A small autoregressive pixel model, trained from scratch.
Model: 2.42M parameters, arch transformer_decoder, layers 12.
Training: adamw at rate 0.0022, 12100 steps.
Data: trained on photos of plants and fungi (iNaturalist), 45211 training examples, 34.3 epochs.
Rows from block 7, named by matrix and row number. Rows with one number belong to one neuron. Each number is 500 + 25 x the weight over the matrix's rms, rounded and kept within 0 to 999. All counts start at 0. Numbers have three digits each.
# fc1: MLP up (model.blocks.7.mlp.fc1.weight, 512x128), inputs 0-127
# fc2: MLP down (model.blocks.7.mlp.fc2.weight, 128x512, transposed), outputs 0-127
fc1.177:493470518554448521525477538527541463518505555495536533517486495499533498460509475534531470509508497485507505499560500520509495513460540528459535512487492487530520482503533474479436479489550502490545449496478496513495467456512513493485498469529510506450533567512487481511448484530517523504461518509502501460435492506476513453525481514473483494533471424530483488477510489505514487482508
fc1.178:518525488493502561466464513511553493480516534528497515512453505479507508490451501534436519551551505492546602531525490535476472529478506534444421497504517490442468451495556505527535470510559493488479508508498498502534502456499494513530530515494496505443518513533568461479521544501500530526494507456500484496484455495430474492466495510502493490495509468486484480494498481481506458477551
fc1.179:507485500538506515486508497469516493515489456494541441526495493499486505472528544512492463502482501489566514486491467552513549511462484487519545444538511552517502520533513517473470488541511522472533480464531548471489508457524495478521534500483507589476505514475478490509513489500512536535504493513495509484432506541467558457510523455481501452509479424453484488490437499498495500511534
fc1.180:528518472570552489571509473474532462467471512533529479512517518507484487469449496519511454520495528501527516508531533473514510505524512549433486468494471494497488512520454521498524492515496467502486521490473496506488444488565497497530495556501441530481480501496546486559475476519553550495498466504529549465466522512487509534485482489476510451496521475503514496481469478481529495525535
fc1.183:507488462481489504575514493563566471468499493523553524541488523482517531520488480504497502500496537488558495486517529486480478516483516492524476498501504513409477510495484461505512465518489520479476532494528488491503441473541468493482493476515510485478530502523511516488536475484479513580511507519485483516503443482517534549466505467528591480526519516485499458461529498495508456549464
fc1.184:524472519505552492486480477499514458526493516509499488517503536481511501476483487530525456475514473468517515484542533543552480522469488506513491544502496434488518528514516463520507517518558497483492505540460508470472528518465493503516507518512523497501490507488490463542511497479487498476521491517497498491466478487473555525478524469511561491469495489475470453538527507447548524474490
fc1.185:504510500479569524503523512483516484525482499514527510509505527505484514511491502536541471519509491452459507499493454492478495503509471491504500481507504523512509471473508483503472497516527469441495479503494490505496490547467514510497518517515483490499491505567501467536492507550528529527523492427500498508503494500485519456466534524499525499499516508489529502506450502496520518479490
fc1.186:534555489576507470536510533466480513494495493503474532531437522436519488512506519541479427520517517501543514498460483485537503474493533512507474462518540455449474521459486506506515468509468481477573505476499465487504540469546485471508501479515499503439521485544547498524529570503515522526509508480528498454482450464492528516498516523481491487494507445483473487470510536511525512459512
fc1.190:526491546476510554586473470523512488513518497492528437509480555516473474513436460526498512510550562511546517503494486525498527540526459513494494487458489497468495480573525524503465440503530430485471523512558472483514490487509501426520469493505496508496554516514499479547474522541493520476543491475511521526453455479465509490439536442467467519542491503431505470503499461536471495482472
fc1.191:543543507508486463545508491464521512494461528560509538463512497487554477497490546512469507520496574526514504514471467510498471476465442486487513484493487444496568447502511475521499479488528474488547515518480527460475481454537466492521503511519522510528516496555515521505458509533497544555497502484454478436496450522493541483488474494502526466478500441483497534503522475515525456528499
fc1.192:516565505496504474526469477500527474434517514488510507520471520487464481568481545485521458588507543488509502550499483471522517495507511477486469487535536461506512464494449490541558515509543457454516523503527441464457495449487498493538477492495532468519512516495549494482504581554482507547526493473496471518521464466474484479482450531561525493482492507501498507479471472480498535506482
fc1.193:512523493515552492521502500470546496533466523534513518491513542466498502544492436478485520492511481426528515495487498526517491522518435489458477515452513495510507493512473425533521523547538490522559473457539515494452544468499492425469551499515500465478491527465495484495546517500510481497475481497491479475486434512487488505509550465544514469519493532488515504446553517505493433527519
fc1.195:524509502522501513547513540477505471481529502488480475494485529488475504488464498487551467473535480476482543554490502517505480504498512522447494514523510494497453517526475522482499504491495487499504484524484529511502459423492463469489491513507518525515508558464519508510478497530516486474515486528504442476457500525522548497493497491473504516503507503424465494563463507481573453494485
fc1.198:527485491559482491468556487528531498505511483539560543480451522471514479551470518517492500531479488480501500512512464488540470510510512529475468506464467454465516510528494406507547507547518466481486522488578489481521490501534512510478516508526529540493477516482486465547450493523501482504473491488513507495478529501475531475533480536525504468523485453526500486526527520441469502496461
fc1.200:471521533505503487486471487482465502510458490488526525496451486450498507481524478507508494504507510484497510532554509522500566530499479480435513501438530556470528514479487528527485525519518500517551517507528474563523444503507523462587498568508487478479492526504478479515474494512467479515444489528451484489488484489487507450506506500543515514467469519456515489470513503486450487523522
fc1.201:526490567506497468475509449482492454544478477505519460514474547519513487518509504498496510509505505466523503539490485530518516535498495479516493534494492455477550485504524452557488478525511464488534512519434522553504517512453530505602497502474485510518478490490497476469499533497503495480481465518466475517488490476455547512507532499510525485485493496482496475510495507471471527449504
fc1.202:530534532514496476514517461508542501498479518535479506491506476473492429523483450527497532505506443516500494505488479564473511570479538512531466484497544499447529511496495445488500518570530486520543480477565521525490485462496495480529544571471453512482510540470472461480482500486552483560507487531512473496476473492527503522531495493519505479518492499478503484419518451472506521494507
fc1.203:499531509535475492474471460506535472484538513516516471496480458504518523506495502518519458489496495516477507515465495511500570519480498539487480467513505547530533509458501446512523498553533494460509550530489549520517483531470512494552530504483513505469499534465481489470485496544480505487538502458471498475499503512448474519448534527564462497470490520452542487472470491501502512486503
fc1.204:507518481499516433531489520499542495472465499485486524492524501472528502525502490502489489549505544518490580515502478554484511455485491534448480492472470514455524544518494458505538497531522453503563538492505503472468453467475507518506447563496532504472469469484588526513484519472543499528462501512477442487468460478508475495516493497533450521538520474538460494506490499490507500483499
fc1.205:518536460485523499508515495470526494521493516524542489501488553501515481530465502511491502556471499488531463478512493510499544479476485493502491455498524507481534514485469486541515495500501526466524520496495504502483549526517517480516509492480509488491543491541492471509528504498493508550479509507484481472515508497515542465516510481517519514528470515473503489523531545478505517485430
fc1.206:492466517557551546516535490480528462516527505521506495469462543476487498555511501509524529481514509501476525494543518502502480552434493496493504535457499437492495447512487513473539481537533504474501498480466511497489503495440463477510500515524475541465506519453523438535537511536513538525446464485506501509505533497483551512490515502502515515451477519485446493473519463485501535460514
fc1.207:526559510551478498502540481495558517487478494483492553481519523473526500501522508528502458525521563489512514502492500524490500499465507494494518532480561459512499461519546481547499481544477494530510494494481478481434559481480469406535502536542505480486486536494494528503478468520427470512454512481500521519502465494463452503486465503487493436524491457533516506488541505465486509508462
fc1.208:488493503508478497474507503556494483463512512466569464510491504469500469522516483523511481512478496514498473477528496490517551533468508468434542502461507474495511493527501491434505543545494507515511479538509495489482525485449509506558464525496479537468505513524492495551518466541494482495481530482494467485498517502529510509533476533514473515515521495508520458515491488520487520483499
fc1.209:559480523544496500494457516505558465493503506514531521500468498479464458481505535500494464544525555523525501498466513484526485495465458524469472471500494468474507500496507498551529479514511477500531516533472513507520498498494470496520520543483472510509477490534568493457445500517552513507489516479488507487479498505467497510461498508492473513533518433516493471522520510450534465500551
fc1.210:490481532531527502518417481532562468470555477457483493495464555492447477498483508529533524522526525512520496499488467496479577506453465438477496466476513513522492472516528507507502501465474475531557516514471501496479534466529483487500510484496490544483553487497532439509499522533515489499504503533523520504522510523515531456529507519501438493552491457435454483510495502472473489471524
fc1.211:516518513466540522524556403482503463500476501480453516465493562546496480505467510527542485580513507496519514526489525535506475495461512515524519476493472480523573506491524486492498469502480512511530477466478528469475529542549465475542468498543437521522510487510476523521482489512522536540465491504490504446471491480511584510484548503474484465511502454538487495462528493442533525460497
fc1.213:510547545516523503566482534483537475479494595480462476506499531440499460494441496517540488493552550476494557545506473481484570518481569538459545455489492486514477429491494501484519471507499522496509496474478471505464535433516502498502509477516443494500493461484544459520530482539503556540448492487468454479487497529517515481494552550459523501477518478515473483510495527457545478452496
fc1.214:524475533526524452474491479508505454510479552494512417485503479559542500554482474504478519509502513488479515513503494488473537505487513522553506492469542506535509481487431495493467473528454559476512469503526488493458506456479458500540478478566531544435550504458476481495482524540484546547537496482515494500497487485523501517527543555457511482471449540434514504523501542484479525484475
fc1.216:570489477518534480512492499499517506505496504517523516504483533505492541514498561511475494537506518500515497504468506472517493502464451490517510515485505513515482451521485528474499500493528514408464541478463517478448461484473502467465535538491529512518499509542484498509469543559471530491522509499526486490478445497514548545452505471497538509484506492455518457469475499508477511511485
fc1.217:468487566556496497441505525503540470486527523496511496496495496513485496537507444510543524458512491491528503490493476511506510501505490472554511460471508491493495491537549519485524467482486497484474480514528514517491539473508509452510497474533497517478535535487496485512542480513440469490503498503498527485486504425493541543499552511506503508502477457458531500468519470423530519465489
fc1.218:520545480532488520503452492528504493477494495538557511505496486518491509587512507485444450468498500482473541513531545542516512515484465506509531520520564482459460455541455504508484504566494468483500483529481486486460472539480484500499535483534490496435508512519575461523492559533524486476456481468477449525485460491446498466453481531546523479541511509524467497535489483481539513449493
fc1.220:500483488516527510535519487506506475522497505529517474464489499491519539517483512521531503500475511502486499501501482474487477523518512510515558488463504476499512507507462478522517515515504526523479474521481526471505539507546532457515492498519516516524498494476492478522518502523503495514550507415504487502505521484494552509475486535470464509508496508483489482495503517432496486498488
fc1.221:507471497513508516482512512498512464497489494508515479492522454456450512547533504507446525582484492479517495487498475534487515515518509495481468474499502506491532501527497449489537509533549486500481498546449501505493468465498522517491526455473521535534511485521549512503512523500543519581492531505507448455491502508470481530562477489538486466493523478497485463477470506491502522511484
fc1.222:494514504492498485467449516555497501488486481479497484494495506510473549487494557510536487470500521476494494493524489533474548467483456479512536519478483490490490489547491503485487475504522526525484501516541504470468487456500505485504504555500518514440499532561484533515534477483474511520491526492503495508498454453512549508501512497513534534560486489516519494484488519468496479457495
fc1.224:540518519532513492480491490518483480472509521508530473509528515524523494566473492495473473542528546540544556523510477524481563517506509472478506445477494495388539491478466526535520472501546483417519560542495508438475497510507499489486492537491477535479507519529478514461520569468489529494466478494523491519484502480495527489440419501499486470519490509484509496466457517475498540491471
fc1.225:503541577592519514499541499519482477509536505517513521475429498500487552502512497512507470497484499491517507486533463498485502531518537486517498462485525504527509497447479479493523487548544461532504534522479508482484514472481511481510487505454507523465523494476478504503493481486526499502506466523510525532463496532500536557494517500467535497442498535417452509461449494484455519479493
fc1.226:520539534490499484517524511524567486528484525514475468467483497458533471520489504487491502522485520503505514501517491536459513481462490468559525462509525519462497526499495490496509486522512449477539482465525456462453520445477476486509450529517472602483518546506495486543510509504508473533538495501524492435467501524503547523513524498457498498526489469463539485487499455489510529509502
fc1.227:511501481489547482519532455497516479522475487480515458483536517488447528494503482498505491498533501490499512525532493508485515495490489464485503488478501518482551514524489491486487483545484481474510517500505518489503472535505525490519458564506507521517470496456480474503499484490502494515558437554508480489480497516518526544516508469508533478492499497512500457487497509501489480503463
fc1.228:563478473538521489484469550482496487518524525492521506516463508502509515524508450542527501559487535487509484492529451488513489438508476509463530496477535531502597545517509410423519511475514504488485532556552495518514489524516528512508469490520512470462503478519480503504500489476496484514463512509453436538445496515521475472511445502554535501502488497450493474510525520492507519492487
fc1.229:492485569487519504505475508505503450490518498512549503513436510493529482516505468534524527519531490507532488534516538478493457540491467487530475466491490485521518487516514417514509497534532447535496502499526453521486502521488490404512520463500472459459502539484489475526492480502513502540502468533518477498519487469521513504447525490516527499453475516484477482465515534516532525521462
fc1.230:522573482544491525511486554517526486484501558515556461526507509461518509519539464485502434504516476539505504510502512535464473486500458494454524415489472522467523520530494498519526501538521463440514520505503524476456461398522508493475482476493474526505491509505509477497550512501493488559442517512492470460462509453504444529544495521537471495523529476489488499494503530494491518502474
fc1.231:506520492464513523477484489519485488481464522519529527511542482452488558496475489548485535556483508481487496499535452523506515536496528502464501472463494509496563473492464464522534538511499497503574492489485483526517480526511509473482497490520491485529494484496525482556496471512520511522433496535498520420509529479493557483551512527445506482490495428467507495487482491471501512523472
fc1.232:530553462504539515498480541501508477502566479472540546505435521483484467516444527484489465484470521495518516499507501581499509531521435511496518498522534517486522530452512508504530521566472541507498458499484536499483447539566509514493485533520501523506487519497573514482521488479468522532515459497522449461476518490422514476441524485488459455528468483495502455527487509526531513465507
fc1.234:550522504555525505525500487537471510495504489467478492502496507487502513510529536501528439476526520494497504504479476487550520496515507501517546505420503553503492423481484492493542495516499526489509485457530484518500516498486444464470476511527532533488496490468480551511527500538518493490484488491473475457462495476482524539534485522472480459534518448488529475491474514459494473468480
fc1.235:516514490547510456522518552531502458468478493514499515510435535487526531480474510471512441473539463514497512491498568489495533478441466500446527452536506493473564482542499531470514501508463540482547499509507508510509518497514502494485536522508518529525510482486497495493474470481469479505517520512503402494474470513535525477485507506457506471498505450507475485511490505507552458536516
fc1.236:525497543485556449528521515524511489448533524539525505499508534502469526506500521519486519457523550486474556529565548477514542463486499544475468490506500513480488442497498510472475488499510520515519494517477480515465484482495509484534462534510507584493493492495528465543487512537506492490519472537462476440528487497451499484521468519463484453494494480445487481434457517500451511500518
fc1.269:516462456476515503489523495482483456497533508488499487563484503508478494499463497510553516556514584511530527526502513500444530459472520486488504505511484493466494497497518481480527432505539496476529499534513479497439528458542517455491471491501476481533520499486517536500518499494464499532475509505493510466464452500497524543487516482506517511502524465549508515478485521493484535497503
fc1.270:493478491506515506519533463525505460490458461498520511537497551457498506509507499495534460581517554495440540539510506569484518504458498458441550504511511503472479468490541491486487468543566449518506477515548546534419499533453545490488485483499564539484496507480490486517465444475471502514516507471440498495517527463485524544485484583501551470497478503481491517509518524444451511522496
fc1.271:516476542533476504490460455512527485463495590534512436526453438495485469475522504496495539536496563478560506506492485514486544535512491483530466481522488527494494516504520473496502500507500447532522461486559457563550478482527508472494493515476442488482573518493534480480535462511529518522481502512472511490499429522453531497506480479467543534490500476432544472473501477490486508463524
fc1.272:543494475487524484495508457488490503526491511493512519494500486491526496501546515519489491555489488521486492492515490499499469507506505526448511495534500459514584491532521495477465507504529452525508499485491526513563448512501502468529468519486532518490500528528531478487458494534513583517485538493475452431460483517541477564456463528437489437461513486483478454512456517512515470538506
fc1.273:525475508489491482475511456495527483449501483505495496534521532504529509525504497555547470509548497507514526579506419525537530489421448518437478506517481481500533472486427491505550478503475530430562539483538485489514484495476497440525521501513508515532478491526501494465482554539486542521511498481471496461483493514476509483484497479570468496497453467492526503510498529450556469521478
fc1.274:499536509507507473508462513519489484490529482511483518469475478500514442516532499521564479507487463453537488510529487544521507451502524517556495520476499513484511515532493480447514511506554518511526495481524458473527515500500457477534499538560501541495512477464500487494492505504471472483504481504537469488518512493537492478500474487437505451497502485473512512521507504517499555498465
fc2.177:442520529465483456511553435475481428529517527503487494527511527505505437500538513509501504524488464515525503474506509516534504516481492477491476506524513531493477468506552492508511515474465505522524497527522503503477459525501545499439529529509531506487523510450485501508470454491514500462516509474486555501450502517488473526494512537453520559537475503517488395456541494545518513502544
fc2.178:479535474518477457512533484474465501484490503466518499467474506452524529516503528477565477516424477496413484494518508449529519528490472478471620518507567512519537493501468519499470529495456535515480457494501530469484506473502479532505538538517525531479413491488483477493505469527472497493507505544515536519470551491512521495529522497483483432500505549483487532464500502458534492583465
fc2.179:465492514426422524532493496532500497470540518469486491506524503492534524505474498515506542516483445467419494504493514469515515476488537553486518502538527487504539546436492500482432454487500485464534495499517482485498526476508504495455483540538473490467484500469531462508518522488526591541492483501508469467509498478518510499539483472533480540467491523578481460523508482582541489474490
fc2.180:521466522551460520413457484467567511546480493471493511492474563464431501515493500536498476536502479457443475499523463526508458549471509501479488488497513467481525497523507479539494525471518496410464489560477472503532538483470503496578422478513485498544520459473531558431513461552486535565525506501468466563533508464494503487500532483514541495498486505466541487542490584496565526488510
fc2.183:471481539493494494463407504472466491518469514505489515499482483495516459509538514475506487504506471474488527517486467520520525521498510504549500513472484490469488541523487507516504521481543493473413503503491499515526467531470501494505490514516488485479486514483518477461451480506487493487512491514488534513481489504484487523511487495514518436485518526493510550543508498479527537535511
fc2.184:589536497500553469481506500515503480488478547533510508475468481442535476474530483539483471566527529488524535509546461490493520463460487485489499504508505491473495467507480480505489480540516498488512503432549469518454535554517480454512498512520545562529490504506532457533505492524462484539484502509469458458481462504470477504462504502492542475498496483526536464522459535489507469519545
fc2.185:542522520526467479459468523490519579496484505507523525514495442460504492482510482476481495480495540561499493473516486481536515461497547508502472498531525544498448475513503521479524487491511507492523503497500479466513497468523501545520521516529498481483489471481503522476501496490495483482496520470502474488493490512498505491522487516487454502524500506528477513512509540500543479520496
fc2.186:480533544516498514510467529498533481515481545471482503436507509479479487476495463490512549493521496512500535535468530537489493538499504473543499513483517488508460486542493532484515522488529478476538468494497484510482481501489496496499488530469515496518419461484510485495569503494478441577445473523512528482495500502526506451503593530524530502558473507490486541431464514443486558458481
fc2.190:493542486527510501474553404569506536479465487503507558516448501515414498478464535484495495490518514492494543511440494473479520502538464488553499515518470502470483503507440513470452517474491531517481454422481510499483493484466458531476499470525552423539525486494534513538482497540503555515469481490493582532509495549497502491570532460478454497496479568579531547488497530537493501483467
fc2.191:514471520522515517506519472510537500499475423476519457499502430523483500525478435492541517454514429478466537529532508519514469458446543523489490491513467547499529504489554469504488542536526514485436504510572496558476513477543519500529525487556521484530460534483504462455470492526455463549525478492510494545467531509502549541524512499536510508506471528442498507423477484481458487486513
fc2.192:544480520519455488547517501501506468493458477474522476512494507523491514508481511491492558495468544491499509494511467527499547443472487497535532539462508505526580541507478524501543494565533499520461519546463562457492526468489529466524477465483491525489510469504500468443533531494545491534477484487499468513473505520538477494496521470470442526495499475525465504557487513518458452493465
fc2.193:541566447455512493476498550477496475493477498504475557502511474470532486522491481499471483495493524552477496449472434494513528566488550507511484494520484507530490503519479537467474508487481532503487502510512509460462520520567534523537513454511502482516501457490498529447530521489467498546520491468499528485484494511516527510474519539459474475513518470479493482482489507500585504493529
fc2.195:471504494482466528500460453489510586502534507492500513511461511485496488535532509473494503493532497509511496485469502519502468564461461502521489481506487508529493494518513464483493525528528472527495517478471469490478490482438505517510512517467488456478515550479514512491505484527538505471497498486481513476474479554509475480524461486500499508470488507512520524461515467496531522549544
fc2.198:497478498506447520458533540485472457501511534496453492504569516487499523464499501493530500491470511473512456477475498501467483491496519489503529475558529529531507527510565552542486456450467549532525512515501467530575528517481478523487441472482483544520496525521484512498489496504503486483527510505514476545468502482474487527483485479538507462514497507531505467485514463503536510483476
fc2.200:487489520459538501429505506516457441512509502466519493501525476508456502499517547525503556493482529470503538549436469501483466466499520503478480456491467508553481496503501495481532536511471498516508494535507484484551511498437488485451478446496504521500496462486556491492532498542477525525546499514495495507530541485480458489526510487501483486455517538511518536480532532509486476535517
fc2.201:535533504509518508516538541523488450496487518485496556476514540504505474498440495471472534476514507479483496509459518492482518490503514527530509474492473475511499508488532451496480489527442468510466474494545479490413532499514481467491526468529559552509504483550494554557546499485501486525490484499503492528527546457495506519518510537479471463425506481489509531528519521477507469437491
fc2.202:475544546451488478491499535474520445481510533491503535499495451472478548514517522457515516482504558492525537493492544486534491451561485472521510502500525508525451490523496489452563485504535451528525475495513481434483475510530465491436525517511532537502506454487480482508481483524533479449489487493508541462494501522515511469500495507478525408481523461505480521469516489538543465551501
fc2.203:518517498532499530503471475490499477527502510469501560482508496466520466477531534473460490487521525513493531498487520531519455479466463480488497475525524552575474486512521475527514545472470457549515517473509525547558466542489509499521488527478483479470475541482538520484489479521523504455493504519473459480457451507481481478534455461455506526526500476452516497554503483537488522483493
fc2.204:558510540508548506451452528522491491521508476553522477475534441483485551523509520518503491518452489507517496502505478472502504456503513508502510493492506523509477461514548441501526496539471520575481484480453502509505520552493502495542516479519504482520464519507494534487482502526486450498492519495492526504518536445471496559481503527478498460452502496444541454465517484534471504473510
fc2.205:474535496502487505487523498485534508509546501499490533509477483509492474485500518481509485479488511502508484508489517482502483516485502529483497478465517531505465510482533567511485534484510500498521510520501494513521518438530524522508524499527468521457455470504475509518497527473493515512496489493509480524516483528513484535492489510502500467485483496524530518502502444493483544492513
fc2.206:512485526513546488560473507451510433490548509459484502464491550466505485502554476502490477554518490445507566540528524533488462554476453497429488535445548422446501529492526504515489496502501500448497485520518503452471515513498487495515415496463513469463486476506511488459541531567470510562552476526482443468445538504558474507502504501592543508529519463546490494480475513481536482451526
fc2.207:486482564470463488470466504553493439454483489506469477502489505474478466502485501501497520521551459542476506499553541512492490507520516528570521535500504495518544495430528477501494509471563550502511486555514501472516497478476507485497480560466526489455500486475527502480502488467560548521476482500505465465477501465505431519488492485474511527505475472537463472532548496484564495465490
fc2.208:518479473490488479506482463480503515494494460542508516501512528537519512466499503500505461503486464520491472488483492495510499527496498474560513509550500476499505488496470542527490493500508542461468488477516506498490500492487532515477507530497486457515493469476476527469489492506470493501490510494509517502536530490513513484496534501534527535528519512455456531479513527535476481531505
fc2.209:463469449481474478495488471515541538499499473500473460451554529483496526508518505517515527516469471495463501495492438474472464483499494526524552535496502474512482511467513538555536505442517528456453495492515494493545501489511465507480463496531477486498493534521498474517477493530472510500496534528529484521514495495519529498533497522490530480484513504484494494503482511533501518485502
fc2.210:536483484502517523493534515488483533537494506547516527499531494545487483494498548515490484522505500473476494526499450497527436490509482502468499477511481550506581532483501564513461522487491519463452501490531541561536479517505493499490484496488508487499460517473512451486478496499483496508493506514457469503496481477483479479480479490491504485456494525500515514485492512484543470539502
fc2.211:510512566516471477507508500479435437455504533515504418525509564521471490465487444480524498484537479514535547504529493499470516582467486536509499490516431511504532485460519515496451478509496541485458493541517430535540488505480503545494497521494512460519499421446488462534531540453546514544466480484497453544515523488530490481509551484595528495556536502460429521516503539446504540482494
fc2.213:535583479519508562467521531514507498564517553426489506450503486519451511468510498529514551467485469479565449500516493520457466507480448519522534494484479531513544497515466484463505547530463464531472476498500488459482490460499485543511515459510538494535482485565503575515470442512494487549537485544535489512489550442514489482522515526434462458485453532521506477555445490470504495479531
fc2.214:565480470476495480538497500509481527522518453500480498517478496484479494471508540500485530551465484470505466468548511458513510542503473505487520495464526441495601512475485512487454524523559545477504493457475497473520548538487519529484534489522490514484452450507470531523490490506482480537466515503463544493520532472539549535462531524477512525489485491502495453504478492505488522487547
fc2.216:473493489455473500500444507453497491477481500538505478508484482490508528494495486522482438476499480459514542480535485473502481573529564523468490488515529458483505533507513538540503487502495521462479531541530517521482516514519430471508540460519508489500538536486494478516474465513501502517521503499496479511466494528493500520478455497487462504446524470532462546543500481508529557486508
fc2.217:457458458492430499529540543509494488503488487493502522528507488477532523525487505460532501523499472512443526502489523476481473510500532480490511482492545502536474494517469555522499511464470523511475517525482507528466514512455512496532497478474473499503471528545495461426549491530512509519521523519513490494447466499514501512532511507535501506520497473504499480522500498441498478493459
fc2.218:506498443449490515534471490487471495507509475518548420463546500508494452478529497571478534547513479544514487469540517506494502536476490493511504489509460512503502492535546491495511467498483515494517513513478487496550498478464525530470442494474505490479531488510453518468482499476518482522485506498509493482499525595495526453488447491570568510502503473542501490533482494450555461512529
fc2.220:516492495495530494479451467516504503499505501523497516524497465526504465484504548486505499526499509516506518485475478502516538449511502519455494486500459510513503483497513524493488475493508496558525510507514501474489485497452494521459514496532485479534506486520527490492454495487497493476481496483501572496534503508455490513503512510495514529474494490541503510504495455544489521503549
fc2.221:451504489500519495503507501471530454488499548534482478455539538542499568513505572522483475492498508544502481466512494460469503474486434512474527464443542500485508495480511539528501525520485529476490518490478478513517507528462530477431514486487489475464506523467539493480482494495507488511486518517478588503528465495492515527467513482465526472547496500502501490519476511470483523536512
fc2.222:501514520494483496544541482494518479506495505518496530486492489497499487498517476502506506505481499508490502506467489502527492477490524484504489469508544516500539523488497520496498490500468492472510506492471503504540514519486498495508499468501475503521507477513524470485508496506505491517513482501491500488521545539496476521492498491491493491484501499507533473514515453513525508534488
fc2.224:474437505546488555489526549480491497523552480563521497507460502506509489543485514449479516540515477522510501527452494483497504517492519511510478480433487505453500477498491511541508533529518494543515517558470565502509468460504527530538491509422454502497464500494508445491526525494544482485489482484558478515472454464464489454454495492529453505549520502492487545489538522480471485500480
fc2.225:480553493497495534490493507531510520505452492478462548502503518506458486459477516535506496523536493499494549516519525550471510530535487503478459491512498503469476505503529453472544473485531445487483472496506540529533513479456487521504477493498507471519473504493507476499549464559463470469529461520485478506485513559467503473460487486524506519489486469567538499517504498513520504488522
fc2.226:543509510444535487530458464484553433478489477488465503445486503514530497526466461533517467476483477482439511530491494558460469449482497489508491496478596443509495576504518463506528521531478450473500510491496435514527539501576502505573505514539510551499501498473494487511493476542479395493566499518497498556526460497493546546479486503484552503496530457438582493514487497497482491494527
fc2.227:501464557532457530496484540512461453466492510465501518470478502555475476507510527517515493493542513494476524538487490520475490462497542463507509508497509464504487487497514533449481481509490496539524486505468495480505526446484491472503480499536490489473513509515504521532476499503530509460490493482493506520481506528520503495503500525520459533487538461527473593447541486518508525465485
fc2.228:482522493421494522485489509523523494486532496534520501560501493497514539481481514550468541472497531460486524467501496501504454504499543509473499479551483473519522450479514534490486492494510495493547520533483429517557533469483510419465508455459460439496513509503527490473499484505486479501545511500530511518495435487530454487532503499530487546521489483510543520521533503505493466518508
fc2.229:532551493519452488522530511498493486484478489504493469539529496507511495540503486490481504438490476474492505527523476516501470452510547466463494497506504464549491521523555497520525566483515493502535534504495500540527457452503528505452545473515518567519532492528542478487546479473498411465498501471470463517530482533493479479505474480473502535531483483462512512529470496495498516501505
fc2.230:469462509483464492526514534510516451508490489510486472516496511570497526539512544513494476473487502482525528514477464483517535508528517509474484490445552461521480483447498447519448537531510506522500488549545480531478475536502500461425484462463522510501496526437537485518514481494506493534552509496474507475509497499472482520485501480492502475475490533530525496469510500515470527523519
fc2.231:532477444473482525463485506511538529521486484480477559477478470506473442519504495495499492492502468549484493531466493484521487490503528499471516510509518497464513489495456503519482481536568467483458482485514543497528490489504495459485466502496530558510470485548498517501475512491501526521482492525496507532522534500528490560482480479454573431454509497519513489481498459511512519530507
fc2.232:538545466467560473480540510488522525468481542539476530561512482495497450491409527529454552490475524495509510488461498546508518496496519550507498470497552507481530516518502455521491508490491485516509497458507506487601562461502513523529543471508434546512526473442495517474474480502473443515493504501502476471544445521510467494493465493473476530448498516543527528522496511501459527549518
fc2.234:461484515509552510486451493517515477557481503496504472479449501504484541472550481532500476484502501505506505498511529469487501558504455514503484504475472474546461476522446446498525480461458486481529466513502560461514523468483503598545518526494477488439546491495463533521499466521516463471546498507507482521492507511514494500472516548489475515530520480482462486549536501487525536529514
fc2.235:453502530490501490481532468499532502509486536512519514546565459537513474526503523537477505470494470529469522490499495535512499521502498477536491532515520503522459448559507484497526532483510520505470501497464485524496518576480511491475479524459515464514421520461470463503522474484475557459529517508463502461499510499467478532553457473471508511536504521481513529498526519491494484460487
fc2.236:529541533536548457473499490521441476529512494528506446518542505509538567519479464540493502497460489514464488493497500466503550514498485510481479518505513520539558493481490465543482488510497526475502506499510505488540476543488495498512545506519486534490520507527469518504464516497440489453460529476509548539515498499476517482504509575507461428473506492467487495479486436535461471521520
fc2.269:498516531499479495487494530522490480533522511524487483501529482507500516496500522478514508503481504491498490503454459483526516483468464484536535544520491533522505518490461506503477524515536518525407488520493500495532526477509495553514514474515523538539501495497494451514500507480526458492510481488464478528527495477472468459498485494462480506441480488505487489535534557472496490505500
fc2.270:540500518538566509459474555515517449487490525503511479463525541517513505455528513483544464498497487527508496475486486440516475511468531501537508487514505563492520531475469488520511515468490514455510481543491531486510494501432536496567521487476487471504469482468498547463499524492507527468493470497486469461526544485491492523487516464475484463526509532484489465465513570562538541481456
fc2.271:487478501519465454528493524487495503545460482492500557448544549555521495521443535527505471563502494498529519509468494522474451472513500509516500541475426493441451491465467467527512542474499499479486516482541494496520502579512500533522473510461577480561489517553499534520537489496527510443504481501477445496491457514495505503483488510487486528476483493478487504515509492528501514493506
fc2.272:496504498518478480451466558470524517508460464522488460495465459542450518499469507545460516482505499518534495502509473539476489550493477459452487499482491459483468531546489472467484508516476500470514530528545502502469463500537522490525518508494544475557508491564488522496475472443497514516567516490512532493513515540511537513493568511494500554543496459500504562480465513511497489498483
fc2.273:506470514532541474539462535514436486493511523479550431492413531472524592474515495508496520493502488457525507486545554540506520495523517511526513484514535521493485535440478448498457489509467545500437460481458526488494535462553507545454494492500519474459529508449500487511502493502473474537520517495531492466488560491466492495451502507467446529509487534491516478514501520487493568469507
fc2.274:465491439498529484519504514488464529516493483479500486517487476518482494500557502532507466494463505493504451473495527493510511524528488493490519518501497504501496502512489477514491542489495518518497494497494513507513478459498495493460496492484488483475499497505498517496504506515506495512507504501484534518495503529485514526527511481555528512514528489514483499475496497514479496473474